python train.py --arch="resnext" --model="sound classifier" --dataset="acted Russian speech (Dusha)" --train_examples=26041 --noise_aug=0.002 --n_mels=64 --hop_length=320 --input="log_mel" --spec_augment=true --win_length=512 --targets=["emotion"] --num_classes=4 --norm="groupnorm" --hidden_act="relu" --weight_standardization=false --depths=[2, 5, 2] --kernel_size=3 --stem="single" --avg_pool_shortcut=false --widths=[256, 448, 784] --label_smoothing=0.2 --loss="cross_entropy" --init="trunc_normal_002" --residual_init="none" --optimizer="adam_atan2" --learning_rate=0.0023 --beta1=0.9 --beta2=0.98 --max_steps=10100 --batch_size=384 --epochs=148.9 --lr_schedule="cosine" --final_lr_fraction=0 --warmup_steps=500 --weight_decay=0.1
Rows from block 3, named by matrix and row number. Rows with one number belong to one channel. Each number is 500 + 25 x the weight over the matrix's rms, rounded and kept within 0 to 999. All counts start at 0. Numbers have three digits each.
# convs1: grouped (4 groups) 3x3 conv (model.blocks.3.convs.1.weight, 224x56x3x3), inputs within the group 14-27, a 3x3 kernel for each
# convs2: expand pointwise conv (model.blocks.3.convs.2.weight, 448x224x1x1, transposed), outputs 112-223
convs1.82:479514498527495485516510517501485491492481480503480492467509497520528548515489535541504460511475526539509462523551516505501485512457492492491505485489502517501486491500514495492486493486493528481464521503518547535491452519503527526522512491520496493503491477479535519477531512482496481527462496492486508524517499481513496485481526510463499520537490496486485485491504516469476519
convs2.82:532506460460489528498464454472502473463523523480501503533510533477531499509537459503517543487485520516494472510509482482504512501514457481516472480526508476515496487512512494497462487484471517514523491468495450450498490482477486500525482507525521486466470435529512489472501500517503473506460498486479518451542528463519526504442489507522
convs1.83:483461495500485520501456502509504519509513481493473524540473484518519499542470509463516525478505517479517509514506501463473514435508540543507540463511473485496500483493505497503482523461520458509532450506530452488482505520484520492489539477482542499526473505486455483482510491508533498500534477493466468507481499529479443509511520495467506523491489494460544497488540473543454502
convs2.83:462512511523487482456485478513473454502470481486493468476493498455492535470508461462525517502482490513452513474517424479515471494523497481509494519516502502481460475509492481518508522476504557459541514497513516480467448515528470543532489523482511509525483501487506503519471470505448486465491502506517506465504498483524497526477457487507
convs1.84:482498497501520479510484495507460533444463525467508506486503484495501497539487506507488461522477501475525489528502490554523478570465519519461505493478533457511511486471549451482529467516516523509443511495477471517489493482504508525461509474489494444529531491526474506523454527478470529499521513524496499479521532479525466509485498506491484497448541530513485536502490524500497476
convs2.84:473504533499496500485480467533476499472556546515496530506491513533488420549546519483476508482501460459512469510496562521481522546512502504501460476521445494445507474477531486491467453505508505527497475490529440488484532482495536521491471529495477503523538508525519559531533497496471521470557455503494535504529506512511464486474494439502
convs1.85:500512511529502514478499508523511527491514524518467500486507496459499519487532477481476496475479507490550493489496482505464519473505497511523528499516496503489488539518521498512506502460510508471500502500534499555512520513513523501477518497490504526506510501485515479487469466509491468500476509480509502494522495499470494517497494527476496516532511513515491497497532504517444506
convs2.85:530504479538497490470516521535489481521435527486489485477472452488462494512506493488516490480532472527512503440479507457553465491517493496496467524525513487517511488509501515484516511551501500488541454478499525527468486502460475497538501475482499520510490472459461460508502502489501487515532489480490460479465466475479522511487531519506
convs1.86:475457471510483506477477488498500504521496518511520481521504539502531487493474500436493497487539469464469518460472512471533492489526520528518470525486480530514478507481485534493522494502483482475483499514478484487517535471537512500478531495490527535462522498486535526523461506520468531486474469493473455477503478532483499509504537476510491470525516459522493508508505535494503459
convs2.86:527534504548500476520494547538489511520528493514527520493514501511491523522542483500582567473520506493505521516497484493500519522522523458509528484460535498503507505488494509494494473504501497479459508535446543491488494527480494519550469551485544501526492548469463529501479515472506489540495520519538469484543510527456508513505526496499
convs1.87:498469486503541501487494502507479453508504525524511516510511487475497513473516501524504507498471518514523517502476508474523519510528473494519456457480471469493491528507457535513519493511522492493477511485523547536519517509492478497483486522478501509441492480454490487490511494484511482516483456522509475483519530493471512487509516464488451469521519432542465483510508536517519533
convs2.87:527518504542513491513522486473510495495499523521488494523502507520495549521449493532474549481487472462497530492516474455520494519469524486507505489520508500521534482512480496497525504510469477508505488481500492476515436507481484486494534492497464518488502553526500534492512544490521468542449549474483508532517522504490542528547493519531
convs1.88:510483508490491517539541469476463535490491500469525522524511501476499480539467504526491527496505521517460496500508480471487508497505458487524518509523497508506528507459520491494516479524517511490537509493525507483509492476496468501512530481517504524492489483515496496531486528519453515493526467497494490489500494538529531449464569469461520522538496520495473564479517476432537494
convs2.88:538487523483519459483474474463488534443476483536494502489499497506461496503508519480463481487523508496497519517523487530474495516477491491476516511477448528490487542471498528481514465490497520477496482470516456520488458536510478484419489498468471443534517514496478492497511484458486488489501477474493492475519505509517498479492464476479
convs1.89:486517490510499495505481542492436510522498492471512517539500479510521490483502550477525489511511499553461486464542505499501491500423497517470467507466500506536492503468517525517498480519523479505484502516501541450487525522502481552467493519533527467488502472483489536480534526509515515491488498472498516513506482503492483532500470492501476477492522443488451483514516500474494505
convs2.89:537514504521499527513523468516527555483489461451558477514494527486524451447490485509511522511486552493455511528532522546493479503479497510498449528475518463541520502522475479494521536479512484528491484523506505466539497488497519524499488548461539482484504465497450512507487498487504470540442471458494479468542479493515545530493487531438
convs1.90:525480509508497508523506495516463507502496506475502518503512478497492513508487489455495494445522443530449511505501485506500489496503518514484500496513477477533520496481504513480501467535506444487492471520467531478548472497485425517488531518457506476509473515487463561500482550493497484485494485500530481516524462500510478492488457555445500492466503499498477490505471509462536499
convs2.90:494477498435507498544476447521477503508507458480517446537512550481490464531526502497494527489490561486455496502493528549453486470476475506537452485493490493498508479528489468481515527509489505509492483502504464525516501514533498472472530532494531475511502493525503500469510478510531521543515505455508504527485527543567500514487524505522
convs1.91:520469518469528477469486477497514458461491519496477513553501506488496501516541491508485491500474498475511520541419497516473521472534488474535435487476501489471519501520484487498512500463504469491479492473508473529509541501488531480510506554491484518442498496510510504507500458498486496507484486505525473501487509491474496464507508493505490503480507465514499482478499506512473511
convs2.91:535493499513483506493502491478520502524438514500536523465526502489505510504472469479457519507442491453520484502523484488520476487448485474508487523543510465527478489492457457515529543518513487452503464490462483489476456460496503453484509486471550529501486492519499500501501505494509467468447518486511470499485451514491549516529484542492
convs1.92:515480467529488475499482501543471516501518509510515508547508468542484502564519473489508516472501507525498529491486517527464471534500494523498554450490506495509489548468507483497500485518496496498506441493490504483533475484498477501510559514466538523547469490503488519471514494504494521528516524511482478486519461481515474494530495511465503541512509480527473499457506493508518542
convs2.92:520470515503494509489509533520489498494467507476530506506508507502466489543537489476500495494499505465489528485499514502513453463510468512478487467444506498524525487545513442467540539526503526501461492477491503463513501513532437519518514504469463479547520472489489490467518472503501501479539489490477468522458489539526513540538515473496
convs1.93:513537446507516511555484472515495502501489514478474524484561516520482506522520500494520549502497506494537474498491479489516483548480480481477481443489482434517514513508511528518517496492524506512504505479473472521468508513540503515495424540542476497500441495459431519503474531579499485545505509503518525457512494511543475484462431528484498491457563565536508489502482505480481534
convs2.93:467481499534504555522532505511473488495513526509543526477459572530507519544511519504499491516434501516508548504484514484491562491489546513529489501520504523481519489518526483468485499513491463537533506517478523515541553491499493464524533540521473526475497530495510499490530549488484539573510494502499486486484533550524463519528483502501
convs1.94:517451528474507556451529509517493528504516483514508495518496533502506497454502502490520531501509492482452495454513482435510520453499541523515493519503431526469496507471515513520505516511495516525553501506483492464489522517492492516505496531484503527515512509460523489481490495500528503479461485489485478518479514556449511506478503511467521444487559471486496494503561510506498487
convs2.94:481481529508483495504488489504487499500516503478517475455449491525509527465532488457530519496535517524443512503511498506471487503484551457470536549493491453453505526469491558501458494510533517466485474506464537458514456523483492515500529529484498497508509510476474462505459504470435509516465522523503459505509501513478495457504467498458
convs1.95:510503515492481483510511515513484499499522507496498485487463440518544492471445461509487468534499474506482497495505498494494493471505558505511496518538515495456459524499525519514511498514485502519477522513458521478464532484498540499492516488487505496514505524499483438471505494489494501461510503496503489513462481462508529502478497535521512528517442444520515513520506506483505489
convs2.95:516499510506484509482468533506487516531482538511516492498505459495513507518480518513529519519524487497505470490519528529484496505519499495495438485510519517530523507505509526518521473522535511498480520506560528531527509494539479505490473512544479478475504475516498502507522490518530522528549528520534519503528465466532545457503520547531
convs1.96:464511514518495487530484469501488498485454504506480519526504507535502499524492473508547487514495495487502450441500529472494496457474466507477476462486481479496553493508515506464508537490520474549511503504509465513458522470507518483498481472514493503478440505491463500538507530482525532497542504484452503540506491512513472494531499482496516504457454580498477510481496508548529515
convs2.96:503494472475519500486551485522472472446502534494466498443504513487468471552521552488510486495528490513487535506529492504462479485511505503531539506491499512509509447499493492479401501494556532481449511525526498453508519536548482494535498482490457467490478449504501534486482474530486522517446478485510509504506482531502497517494517522511
convs1.97:445537522539495533535453488515491528498517531492477468525490457497495459477518470538463495488504471453527540510491495520505498502483534520511490481522466439469476471505524503497537504465477546469495493473481464506520531529482505481435476514478472487522487528439423453455564491497474526481473507503466537517547507532541441508460511523534514483486512491502531529478481512507502493
convs2.97:475521500495460506529496518495505513533521485520553535544494528471495458507455526503529515507491515527501486469488524471506498494523531498512506505530507494502557524507481460508495483508497488512457472546564520508464526505508538523482488522480542486535518512497497503515533549492495480507507536496508495494482500489539495438478501494510
convs1.98:492491492506512515484517524516530506520506493530506514479496491483499489487513506495499469472506479497467477507478531500520509503504487480502516506464523532491473513518493520531503510533510496505456487516464498461472494480513484492520526479480483496515511455540508500475533523466522518495526533504487487520505513519484543514470472543498475514460477486523539479520522470537525511
convs2.98:450478517506543497572461523490476521512512434494510450535548523528477504493521471511476492484468547476505499484493524492472527524481483511532480528539510571497495538516532543474479489468544507498483512503464511541506537484479509429452526519520524493498498484526533490442478469491541496457495512488493493450510508541525459515467539523520
convs1.99:525491500499514454517502505470542511507488508564466507514496495538505456470486508535478543506506456479515480537478520524494484491485524479498528491504505545492496450513500518497506551465505524518509501507448514503480517522495508468462491543500495490531501501500535484508509501526508498484510547513518491486513505484527495501481475475471505517527514497441530479539479511540496531
convs2.99:538459523512483524530510535441511548523513553531493469512470570503516525488457538486478460464466469516503493503500556477495515505498516506524445452496531505490473521502503506480507492501535469518528508523533464535562516492483494452456496492533512527488544484520515487510496491514497494430453531518496484514519494518499520547505480533533
convs1.100:498457481474476504502491485488505512492496494500512464424491486499497500428474492510490549494504478513496475501476496479493484499469479503535524518492474473519497499519496491488490510530464493472538502526492514528511490479538537486504437492501524540526504505511466512490492514467522511486515509477509451479463467496511497501530527524530500531512468498462504525515477480507534477
convs2.100:560524486513483496524502521509444493490475516533527496501529488484524589475506519557522518536491491521504494506457507457490516498504500498543540503489478550519491512498532513532462483533545508466545537526494566550504486521529470447513492500470515502517499523502504508487490494462522465474492540521491462479481497504495526506474534527515
convs1.101:536456484489517468468503512492518474524484549487485528497489505481505495511503501495498488507488516508476512547460515503510543481546490437513489505497513495467520518512484515500540481468528469512471501498503512510488509448499511474524494554513459515476491472511499477519497475464512493481521440489541451481481523484463530495499490512516474486504503455511512506518502540507491532
convs2.101:546499524492514491447502507467531493532446500495531497467541476459560513489488520492439489506466485470512489525511482512528469522477485508515515504555476480533459507471510450512542514512461439449504484488443507469466461472521526453507509515481519502523466485520464551502518441511540484509478508525502479508480484521466509525526467514459
convs1.102:523518464479521453524504482542517524491516516522503512490503466519470503451431538528519531540469505509452471503526497497521506473467526473508531484507495542501481506511537511526530504520519512517511531485497544465442468483509500495476448518461461486546480509505536507476498488514503498474477475538517504454477509453522513486461462522472533509516518458508503504503497523472497573
convs2.102:489509513522491532481462548469488526524488543467506455502515549532485519512494499515482468495463499511483480525481526510503501524523464487526448439420473513534462505508497509517494508498515474529509490471525486501540527414489477480471448493509409508487506508535534475502522428546522529479492487530493533541525515529512504497516483507504
convs1.103:496532516525504508494519494502504501516516477492477468491544491480472556517480519496493460492455513490530459494498528531481544498500497531469504521522510499482465511534499539516477507503445503481464512498492488534437518552477502514495521504550498492502514515511514470478513516479513496502502519518499518518523508509504515486539459526549511497508485426499545498524493493462541504
convs2.103:494501506494491510492502517516514522502453445521503531511461499481473470492455515534496499546497539525532471498467528445508498507474501527481522482503513534547491491517509489487458486500494465484459517511478500520520480437468471453501474488514478472486514510494498515503514489515465490476504476446473485489509513510506483519498484489511
convs1.104:465491495488490532513486489481519414506491468543512519473493523519478476463428494508458470495526505485469490477483511482503536507493508502532448526495483450515513504521441498490517544533504513447464501532486488479461527474510536482479463491469505538465502526504437510508508494506491502449491449497471497510456507531520488510508505507558472485453501538492514475517474515537535487
convs2.104:501489481522499488487498478521503537519544497507486491511527469489491519467502505506505539516525479504511484522452474490484508516462484459467505531530530537518494492480531497590465519487487471506499529507473471465495514492486485483498449484506525517498516533490499527498470407495544515475471500484487463532508526478516495494524534459481
convs1.105:513506492552517507512558509481517489508491520521512455482529531410465519480520553480477516517455505485460478482522510483499496533508492513500501496470526541513409505523457531509497499538482491479543519460504498496487507524480462488520516530556510507525492472508536526467478512525490512496480520543506496505534524507518576490498507458484512527488523469488511478504479479480502503
convs2.105:524465497493500471487490520501485568499505467513473479500462469518508487526500532499509499485474526510510528479489511479510517525536513508492518514492523531492496467490465496504442428521539498490441483499512495498505459441491509518518514494523485490499519523503516502477449524495485499490546476500471475498479504524520543516519492484518
convs1.106:506416525496483526523447523446506507471468503482454533544485487574522487528503510490525503507502514473528513521472537478496476480513514476515488462500499471479493477466517435475502504481533477522514487512552471519501511487482541527513505531511496522504470500505495472493492491467547495497505571505496423540481484516498430520516531459491493518464524491476482509432488507537446530
convs2.106:474488515505519496490442441505473470497505483482484493499526495456441541510516469506510493525466490494511495447474446476505507474527506484516512469495505502472481481498491477499468452511529530471548473492533511473464468549560496503533511519497529497504458514483487497493488484505447498494518450547484434451484463519486503501460490472493
convs1.107:538487504544507482499531477509530491480510496558499517492506514492488497478514488516513508481502488469519519511505517502513509498573484467509479476471523503472513511497503496512498527477514530529501495512494486519541479490456495474471457461484470474496470501530500475512546523497503505471507530509547497499550496498505552492460495432463492509455505519522500500476479485563490532
convs2.107:469491518493535500535472534485533498504519460443497479530480556513496500517477551496495480467475508499507492490498523514508523517451500465461498480422520517461526473463519517523499511477510493523480471462492482506511567478465536424471449455506475528447511437513499443523510531499526504532507489477483482501469482507503489549495495531511
convs1.108:488497532504458544486474477475519480496503440498502462509467539497496540525482530537477512511497499522475486504493511506481520526428509486528521494501443485519529470519490503505455480491462526472514518478485515468467502495492479511554499436502512521494533464454504505528525508533510513515465482457489493510501475526487463473475550485528492501482495528460511499514527439514492465
convs2.108:528509492453458458496521491447540487473460481517506489571548514536522532494522488496511500488508498463497470495474463444486458507506492506486480528503511486464482474531501489545483471460516539478511512492493455510511497497499500457490515511503493510476465474503488487507502502502502492481478498512500513516507508411502551482504500508493
convs1.109:484470531505513515489517479504455515540516512510509532556481471465516489509475494448481471485485501475492510473520517473515538460519485484538476467531514494502533493461529525541488496509540488494480496491524511482495505504443487484505480486587462508523468525506480502509504458476479506532466504499483507518490513533485516483493455500490528492465481552506471509523541468466502483
convs2.109:502525490532527502503454510508508526551447493463546514468486504526485493550465513472502551456532498425517481420578511484531455498492510474530500548469479522456527523467492538462474449531475539463518460458491500518529473446491510506526545526531468531454525473507450506486469488475497482488477510488493506488539490511558562474503464473479
convs1.110:492494526509526495465459515535526467526514520508466520513517493518483463494514492514461520495514531493536508528482535517506485452491461494496445503504498503488500489520442526472526484442512499477485491518550510550537547515457529481491525493496481478439525498487501508486486480498538493474516503481483474505510497507480458518546481478544512490500566483493542496491456511502432517
convs2.110:533546493555515507470518544486517529523488531519513524515523569439533512497456479508440479505517487527516473452471483510545496492466467530518480498557530476509492506508452463458536492513462451480498469502495546491501475502513487495530503520521547506527542507487470498493490452511543449494501487537518507482504474502499522527469516523525
convs1.111:531525474522492454502546518481512503498488472527464500488510449503512537528526509491476476480466512503531478449529500534504510512539497485479517502503497479465470486524482520498450540474478506485478515466491496494469501468442512506529492527507474486510508497489497445481531480489514534500508507489513512511539499432527558497481436529512487521433485501475525479503485492506493512
convs2.111:540436511503506505523519530449486525536502510507502510494455534520464476537489538502452463533491486509515476493489543487536539506521531524511507510545557515506453529545479513447487480524533516501484529509492508536487497471475491463493548476503416515544500485517530516505485499506454507505515542471532478470456479520513512513497458487531
convs1.112:490468451502476514505503524498528527462496511503535477500521512478521502517467500530504478523503506524515522504491455507481516525536559522509506483499495519501466482532539494524510529517506503451479504482547499533555496504508511497530481517534518515505518525505502511468513534541508539519494546446514513502521530509485520482516522491520524511507533474526521509514526500499541452
convs2.112:492514538543487503511501502508465494524504487503463498501491515474525494518506504470506458489500490465478494489450520527498496495498522485509485498530507489480495526487479472512509515501513525495536487521553513470514474520518516508520492493471490520529535476482498491526507454483457525468490549466476500528483522521494527504526478490467
convs1.113:490494547499505496486534481531546490534513536497549514521504465539525529511523516516509470543536524538495467487539496544484513491500515517548505504529533489510538531525498528495494496552476461522509512496555499521540503513499548507507496536509536502447529527507519526485524484478546509528479513509549492470518516515530527489529502478541518491524522465549481467551531504518508474
convs2.113:500515546551509485514502530517491471528516501488510517452498495469506492525475535477543490475535461489469509477514514512519461473549528503479518531490507463452475480509466483464506518518509520501506430482484492503497422478499516529478487502495472521476489484492511525515499545528521514527525477520480504520471491510498540497539493481443
convs1.114:534526527509518454522509474498508492531482528521503518467458479513522525543510542532494544527492503532504522495562539499489488543509516511493511514487522502496502461517510525533566507499516468470484516510487524503530530554519503528502504501485532493517498507514513516537520520506553521551519489518524506517499503496518515551536500526499499512525509528557515510490514493504520536
convs2.114:518505510534508486462462559498496463508485520486489497505498478512515496540504433483497494511505485461454536469485493480512520522484496509469508475550487499489492537458524522490499458529482519481552475486474494445496501461502546515533480500501496529494492492489471492510486509518493492537490528488468535487485498484498526527500499509479
convs1.115:512507501521514546481502500513439522490537486464520538491464522453482496479495501506534503486519503464528434484486540492514468499493493530461512472508512490496534520528478456486519492457575522497514525489495515523473476485510488519506464470525518522502514512512498525476476504483468509519428472539525516492510514497484523468516516485481522496466535503527506487527509501462486470
convs2.115:442534517490450511504541522520523482507486533510485523498508481499497513490517505470521486520543521514533509506436498546515482502517527500476497502519524529516511541497544472489490491496489505495510495500485533512496517525535511505535522499485541495543527504515521530466540496507506530495505488508434504497448515500487487519564481448479
convs1.116:514510505460512468496479490473484486474500551462510547517503458503508519401516523509502520535509514482520513483511498487509526489477469489518467472527519427492546544516506550534506464499519460534505480483491524513534493493533506509541518474460501495505524499532477513508507493507523490529478510512497502512515506534468502507498459508542483523480491521483484515524506547487497508
convs2.116:462503515500421499512517486454455490483545515532451484451475472504530478541463492490500485451549520530474489519507521525481495515469501474498523456504438514504509510494492519511470481536506487511518523488489508517506480504466509483491501497493462519489534488484520486499500515514502483517528510471478512514489523516473465483486501499468
convs1.117:487510492539508446545464503500476500492523455497459537487506486517533452469506520489510542500520509491518529517531519510510530514456556467491436492516488480483496515519427488510466493497529511522523536494529517459540542494506503495528487505518507524533496525474468506520515480472503527519494519535506517539505529478484511533521519522501527490473499526501510498494543489467512532
convs2.117:476516452495468487475479490502468491470534512464500523503491503480499509505512434486482524480512475479490507532498481460510514507458527485535465556487474504483506503472499520555481473545517461527522527464517476484470485505472521452528498473521472485509512502482513470488503540502507513485516501458514477487486490465454504514479505494452
convs1.118:564515471509498502498528497524486515512491487532469473468489523538517481522488489495518520498505460536478466506548467513489530514536506511486529507523512534473492485510486485497505497529507464493519517513499527486507523521481511494550466548530486505504501511489538478486505506536459500551495525508486501514503513473540476491509536525529509466554487484499543522475523476519534494
convs2.118:490510449510527484438515520503515478465483528458484499485470453501529486499521503472521479490469414495516505502480510504497495499508519527484473549518498485521491512467483543474530521489523505518506479464522485502452501479479520506508513480491461486518450492445460455506496540495480470519502523479500499502462478477480482511509498490428
convs1.119:544519511513533487470529500503542534516481524516482501489497497533517461510465479455476503502515488520472481522472535493509519500503504488514491474497510508483503514530516496524528494503494468504493496527489503502534521497524461478547511502500443495523498521498515484458491517533483508533505515483439503530498515493513484455493526528509507503525480468477535496491512540533528455
convs2.119:471499487525531509503496567505527507525510505547501457501467483505523492486461495494497488538483450464510483526477494494512526543518439513502485495532518479520503526484512481457532522482518460462537539516529494494489501520517469494493462502533545510502477557516501480539491510492516455510505496491507521539450487451485509533547499517496
convs1.120:512477522531502519497532501509506496518507543467489503537504506474517528492459498511498531490493500481498542474490499509541522540471442525516501505504562478468529509504467500490469508486512504504498566534489551528450480526490508534509528474488515518532500500520466486548520516492496485503480496554507519537510512525475498544504504538506515527467501569498518526511510531482486571
convs2.120:458509504510483467505423516452538520480546484499486476487523492499462487469506504501472487501489535516524491528494497524487491550476513481531500472493491534536529500501508510522487525468512505494520538463489484531504502521515529497492510480504493513459530511489509529456481462470524453538517496480530518535491484549518476455533518464483
convs1.121:480504496518472487535501467523490502540525520495475494517479507533501501492486512530503538460517522467469510519490485492487518519461486513482494535492531458481499493506484512521455520500498553501508526511505527514503515503486504487480526427449520515536471525532468465515522482521516516520508480488525525546499543523470474512539511540485520529451482512516518546489514533444485521
convs2.121:518462499492449524493439471506470483524511493512524450481562522472518533454517429542534517493497519477487457497499504495470498526555476477496498489479466469462488489491543520517485482470485505492542522490444512519493516508541529500518530466478519533505481499512496498497471459528498526480503452495517549499493490494491519524446467494509
convs1.122:531449517537451510509490507516492490456509497471511532467539512482532533453493528529491483529534482503471465505492498515484497486523479490533524526516484475495540483543525445530517524530547513495514536475484508485498507501534542486525499513467541505499516512508510473507538518494509520525490486518540508505525512528503476491537480487528523480520491484560516486528491482520476482
convs2.122:478491499518485471503430468501485506492494462449465459492519527477440518506527490488540496510532503495510513476502487530473460491517484478529493496483487520498436481528488496506455512495529531474495513502510533473495476528519510506526525485430498509496497483527486484487504464510487511504513468525523466477454478540529527512512491509489
convs1.123:457507507488497459500485477499457510476503517508499498515452489483512479487528508515491428512527493474510535447567467509506498500440474500436518479531491501495489499476494488485486507482472527539450512527484465492487473523493510459479501446440498498458507523508485519522503531511520484534493489481506506460501517526486515522498481448509511504491504522485515459515519530480509500
convs2.123:484500500472490500463475518439447485482460498485485493483454462520488491490500506498500492458482540475496491495545505467478531507499526494514515505475465516483485465480493453494413451498498514531532511509498481516513479428480490441498486526495463482463491470456488497485527505495489481541451489487526528515525474524465503499469504495454
convs1.124:450523507482493509504542444537476508503482517492569507547498517526508494461550521506480496528517517470497519476508509485523484520410484490492543516497516501525504537498487487490487501513528504511483498516500488456495499513519485508489541461465520500512521533507493497519542500479503479491555460519517494501532525506481490513503452496507517516491507490520455488503537522529487517
convs2.124:496503501502528479525459486474546506438472462485496504538500463488553477486512530512500494444532520485502519539508511494485508506511535494488519461489450530512485485438502492513482500502440507471448527447524473518490522499526476444455484473491449433487502473499485485472460521506530486506501509497532521487493473532533476444493519551492
convs1.125:491476518490499528496503529519489492456508501438447482501491486498509532459444454489484472518541490475514476504492453497542506513498479491496538452501549456427479486489494504504499500532493494482504512509508498541426509534466481518485486499447512527487519548497482499505500538480468502492466497514512523480523555495482497511499493472520540486491519497528508500513543485501504519
convs2.125:461524471489491453455494465466524523503496476509466470520483483464491503445525479529516521477486496529536499504478458474497493498508480483515525475451537509507465505497463533491502506456493535487515522470503513496470511521548515509508528460485497526505448484506484528490466492485476457502530506501493505520478457514529511515512541512495
convs1.126:492471528509500489488506518522509481510525531514446508501507468487507508518468491528492482515499514549476474513508526529528492475459522531547504543524494503439488522529473512492482500525446466509511498482464454456523512453521525486517499463516526495463522496525542475495527515472516511533510476490528502475514489529536483506533490461524496530542487515534496483522484555527485493
convs2.126:486499562503494519503501491504505485558467515522483495467540463499532531498493533484548537507529462507484500458506507526480520478491474476497509442483501495478482505491493499471489457511507498510491481521512519494515490545532527488498509472502503533487453530535486525525514479498528499479516504526494496502470525542516512475523541521520
convs1.127:508462508492527504490518490492575454521515532481469511497520466498486484521514516505520484534505509545490488522472516515485500478518460515562451510518510466490518481464518511452499456519520504465531543538518492491501531476499467509502477514490469557464513537509531479504498562463507532526469447512479558459512519519550479493488530499529507502563467493505535479505534511538462529
convs2.127:531508490499526504469475517477496520547505505500528493495535481495483519503486548498479521515496462510508490482485493476511528514505462459529527486518572552496479478518541445495532486464452505528509478473509508455529501462519530497474503481485542525491475505501449523492512534462534469524467515512514509536461474483479546544545517476500
convs1.128:524470492516465459503458519456531541510492502544472475481488503499514505498496496520506493508500503501522526492502488466461461510519501522530504527501490490491463499513439513506507456509508500500497505509528477485487508500447472461447489488496521549512524504526489516510501523439533512519489492493517537503531514522488511510516537518535494502499516518484533488525515513474523511
convs2.128:458499502493490527534486504479479466545499468499503463503514549493516502486492511475464496490463513474482508461474517537509533529473460493468478509491530509452509508524518489513474485490504499487499506511485550490515539490474521478461498475473505512481494464481508470521478523494523517499485493476518556487481479528515541534507513489514
convs1.129:494535477460492461529513501544489498535474527514491485496471497516515495501508482489491541520503493479494480482527532515507505523469513514507469522474491494467491534494471507551498519541544471488473487493492497490507522528511518541476513530520520524502520515513507521498534497461506505531475525531515528504513514524497510505537497510501510518493515495546504516518510509494515528
convs2.129:467485483535484521526475529510478467523518519503483534463489481514502465557489482457494505508517456491506512472517529437500504474462555497476481513525473470481480489466492496502508494555475484501536483426495465462470516451496520493491469485488429496504454475490514492478534521540511492509483530487502499506484483497497478486510512501476
convs1.130:499439515494483485501503508503505502477481506488514449518488522480521535477467442530544513492514495477449470511443497465521500492473462496504507504508513494512489448467542510506533512438442524492541480519512516454513492444490499516497477505508523523495514512503484488493494502514511521519522523505524529511520512508483488491521528500493515488473479455519529499512503520476485461
convs2.130:535538515538506484533498566530504518544527481538488504534543536495557507470493490535511535486513462490492504494463520485508510438490463497502504484472542537466522528523507455490553514540505501489489497495473550519527478490514492532548546506496461538548504486506487509516488513510569483522488526541507499519465546463475511537533550519547
convs1.131:498480501508502468518495448513533490530511488452539473495485487512520484428500475500516474517547467483518503520477473510470505568466524512486467529475485501500503500515494482497509517509472485450419498498499464520504489499474476504539525448486490530509511533464462511498501512503482506529487450505486512489510548475462527505509534509522543483482532476497500497501533519483501493
convs2.131:499475469496494471482528499522541565486507458493493489521497523544497512512487496507514478482508529473474510540477487474499521502552505477464473452458468468503457458495492487535472475507492539480482510467508491465467452470506486513503482433472481492529501506497497488491516473475509495441462460510519498544524483485470531549505524509466
convs1.132:533523496506501535518509530504506514495512442493537530490499470486511459452533513474521513488533508480498463541527489502488536511468510506509511501514490529536520539496485527531472545498529521516524479503476460471482528515495521484565529462524475518531497548486477480487526475524520513518539490526472516539491535481476496480489530515499531515488506464503530523514528535528501475
convs2.132:483502481497505470531493540486528475510516517481454538502535508525518499480481492486490524495527494488485498513443488517499506477524524518500456524485476502550491522499517509499532497508481534465515490488515499511512483511520529507526538502498524537506505509495557483511486464484509506443508503513484481537506502492485476536538535490487
convs1.133:549471522505513473527540492535472461484509507476499549502492467493507528436509552533504496546525506534532526460523517494501496506487478487500443523518513436468549486515462472524454530495487476456512542468510492477501480538524457518515511487509537507500532514515504510540503526485513545509479487549531490500530515523495512534557503509548533511551530537541532523524511495530519533
convs2.133:482458501454497472518417503492469499483497513498474516465498503467481521521481516453547530472483553452516486490527508508473518504498519456490484469501490515484504506532491491524488511500523512487484481489501473474491514509521526497492507487490524489459508547503500543508510497502501526544472495492521480460481484545535503487511500533507
convs1.134:479498512471509517506527516479532521473521502469495476516514491529511509498480476538511505520494498522502469536510471495497509513447475517518533477523498453474491519488492505489463521456436524506517542525521489511527535508467483491484494481459522525504523528501520513469517529502488518527495543515508522502515522500512505481524506494502513499529523489545526521496516497511514495
convs2.134:501488516459471472443506514504493495506484521482526492505483460511518502483513476511490518481505471460512433497455493480466507468515492481527518481517500538447481459489495507513456460536524541485515516491474495512499510467527542502509514495466464536529450463489517546480500476508505499467494527544507497519516524491521484473484532476495
convs1.135:494472501432485487493516532508513518490481528561513456517511482458492486529486465525517476492500468534500502515464485490506532451512506539531481504487504508514478460488501501500440520480434469493460509522504466474496508462519515503551478510526522523508513527499529511488526502496528522510525538469518511495507521503521519501524504472480497487530521497535528509509503502520547483
convs2.135:497466576495492510512527483526486489534479501513499461506524469526514526520494488498540478507525455479500461516507555524467504466520477459455515486468498470518470497546472498500532482505518484505499512523489521484543485519536548484522490465465506541453518510484485485469439512461497478481489448532518443505479520497511472473519540524518
convs1.136:483468530496477496563498513503526497500507507534502501470508521514512538498464530471459505459506500478497530478506518521504492524526519519490522495494509486528503485525519529476500474500491465476487505503488523537464481526464494491478485503516501495502461529523478501500460513508502510516459494470470484508477536515483505508464494516455523493472517526454510506452519503464519522
convs2.136:492496512559494501530468506521455487542487483479481484467497494515507521492519492501490483491480472469467528498524510511517506521493456442485488507497512484475493510509554506489513478508480498485517507469495457475486514494496501495443518490514468525487472518488487456515502506503482512526495520476492519521482491466517507517529485498519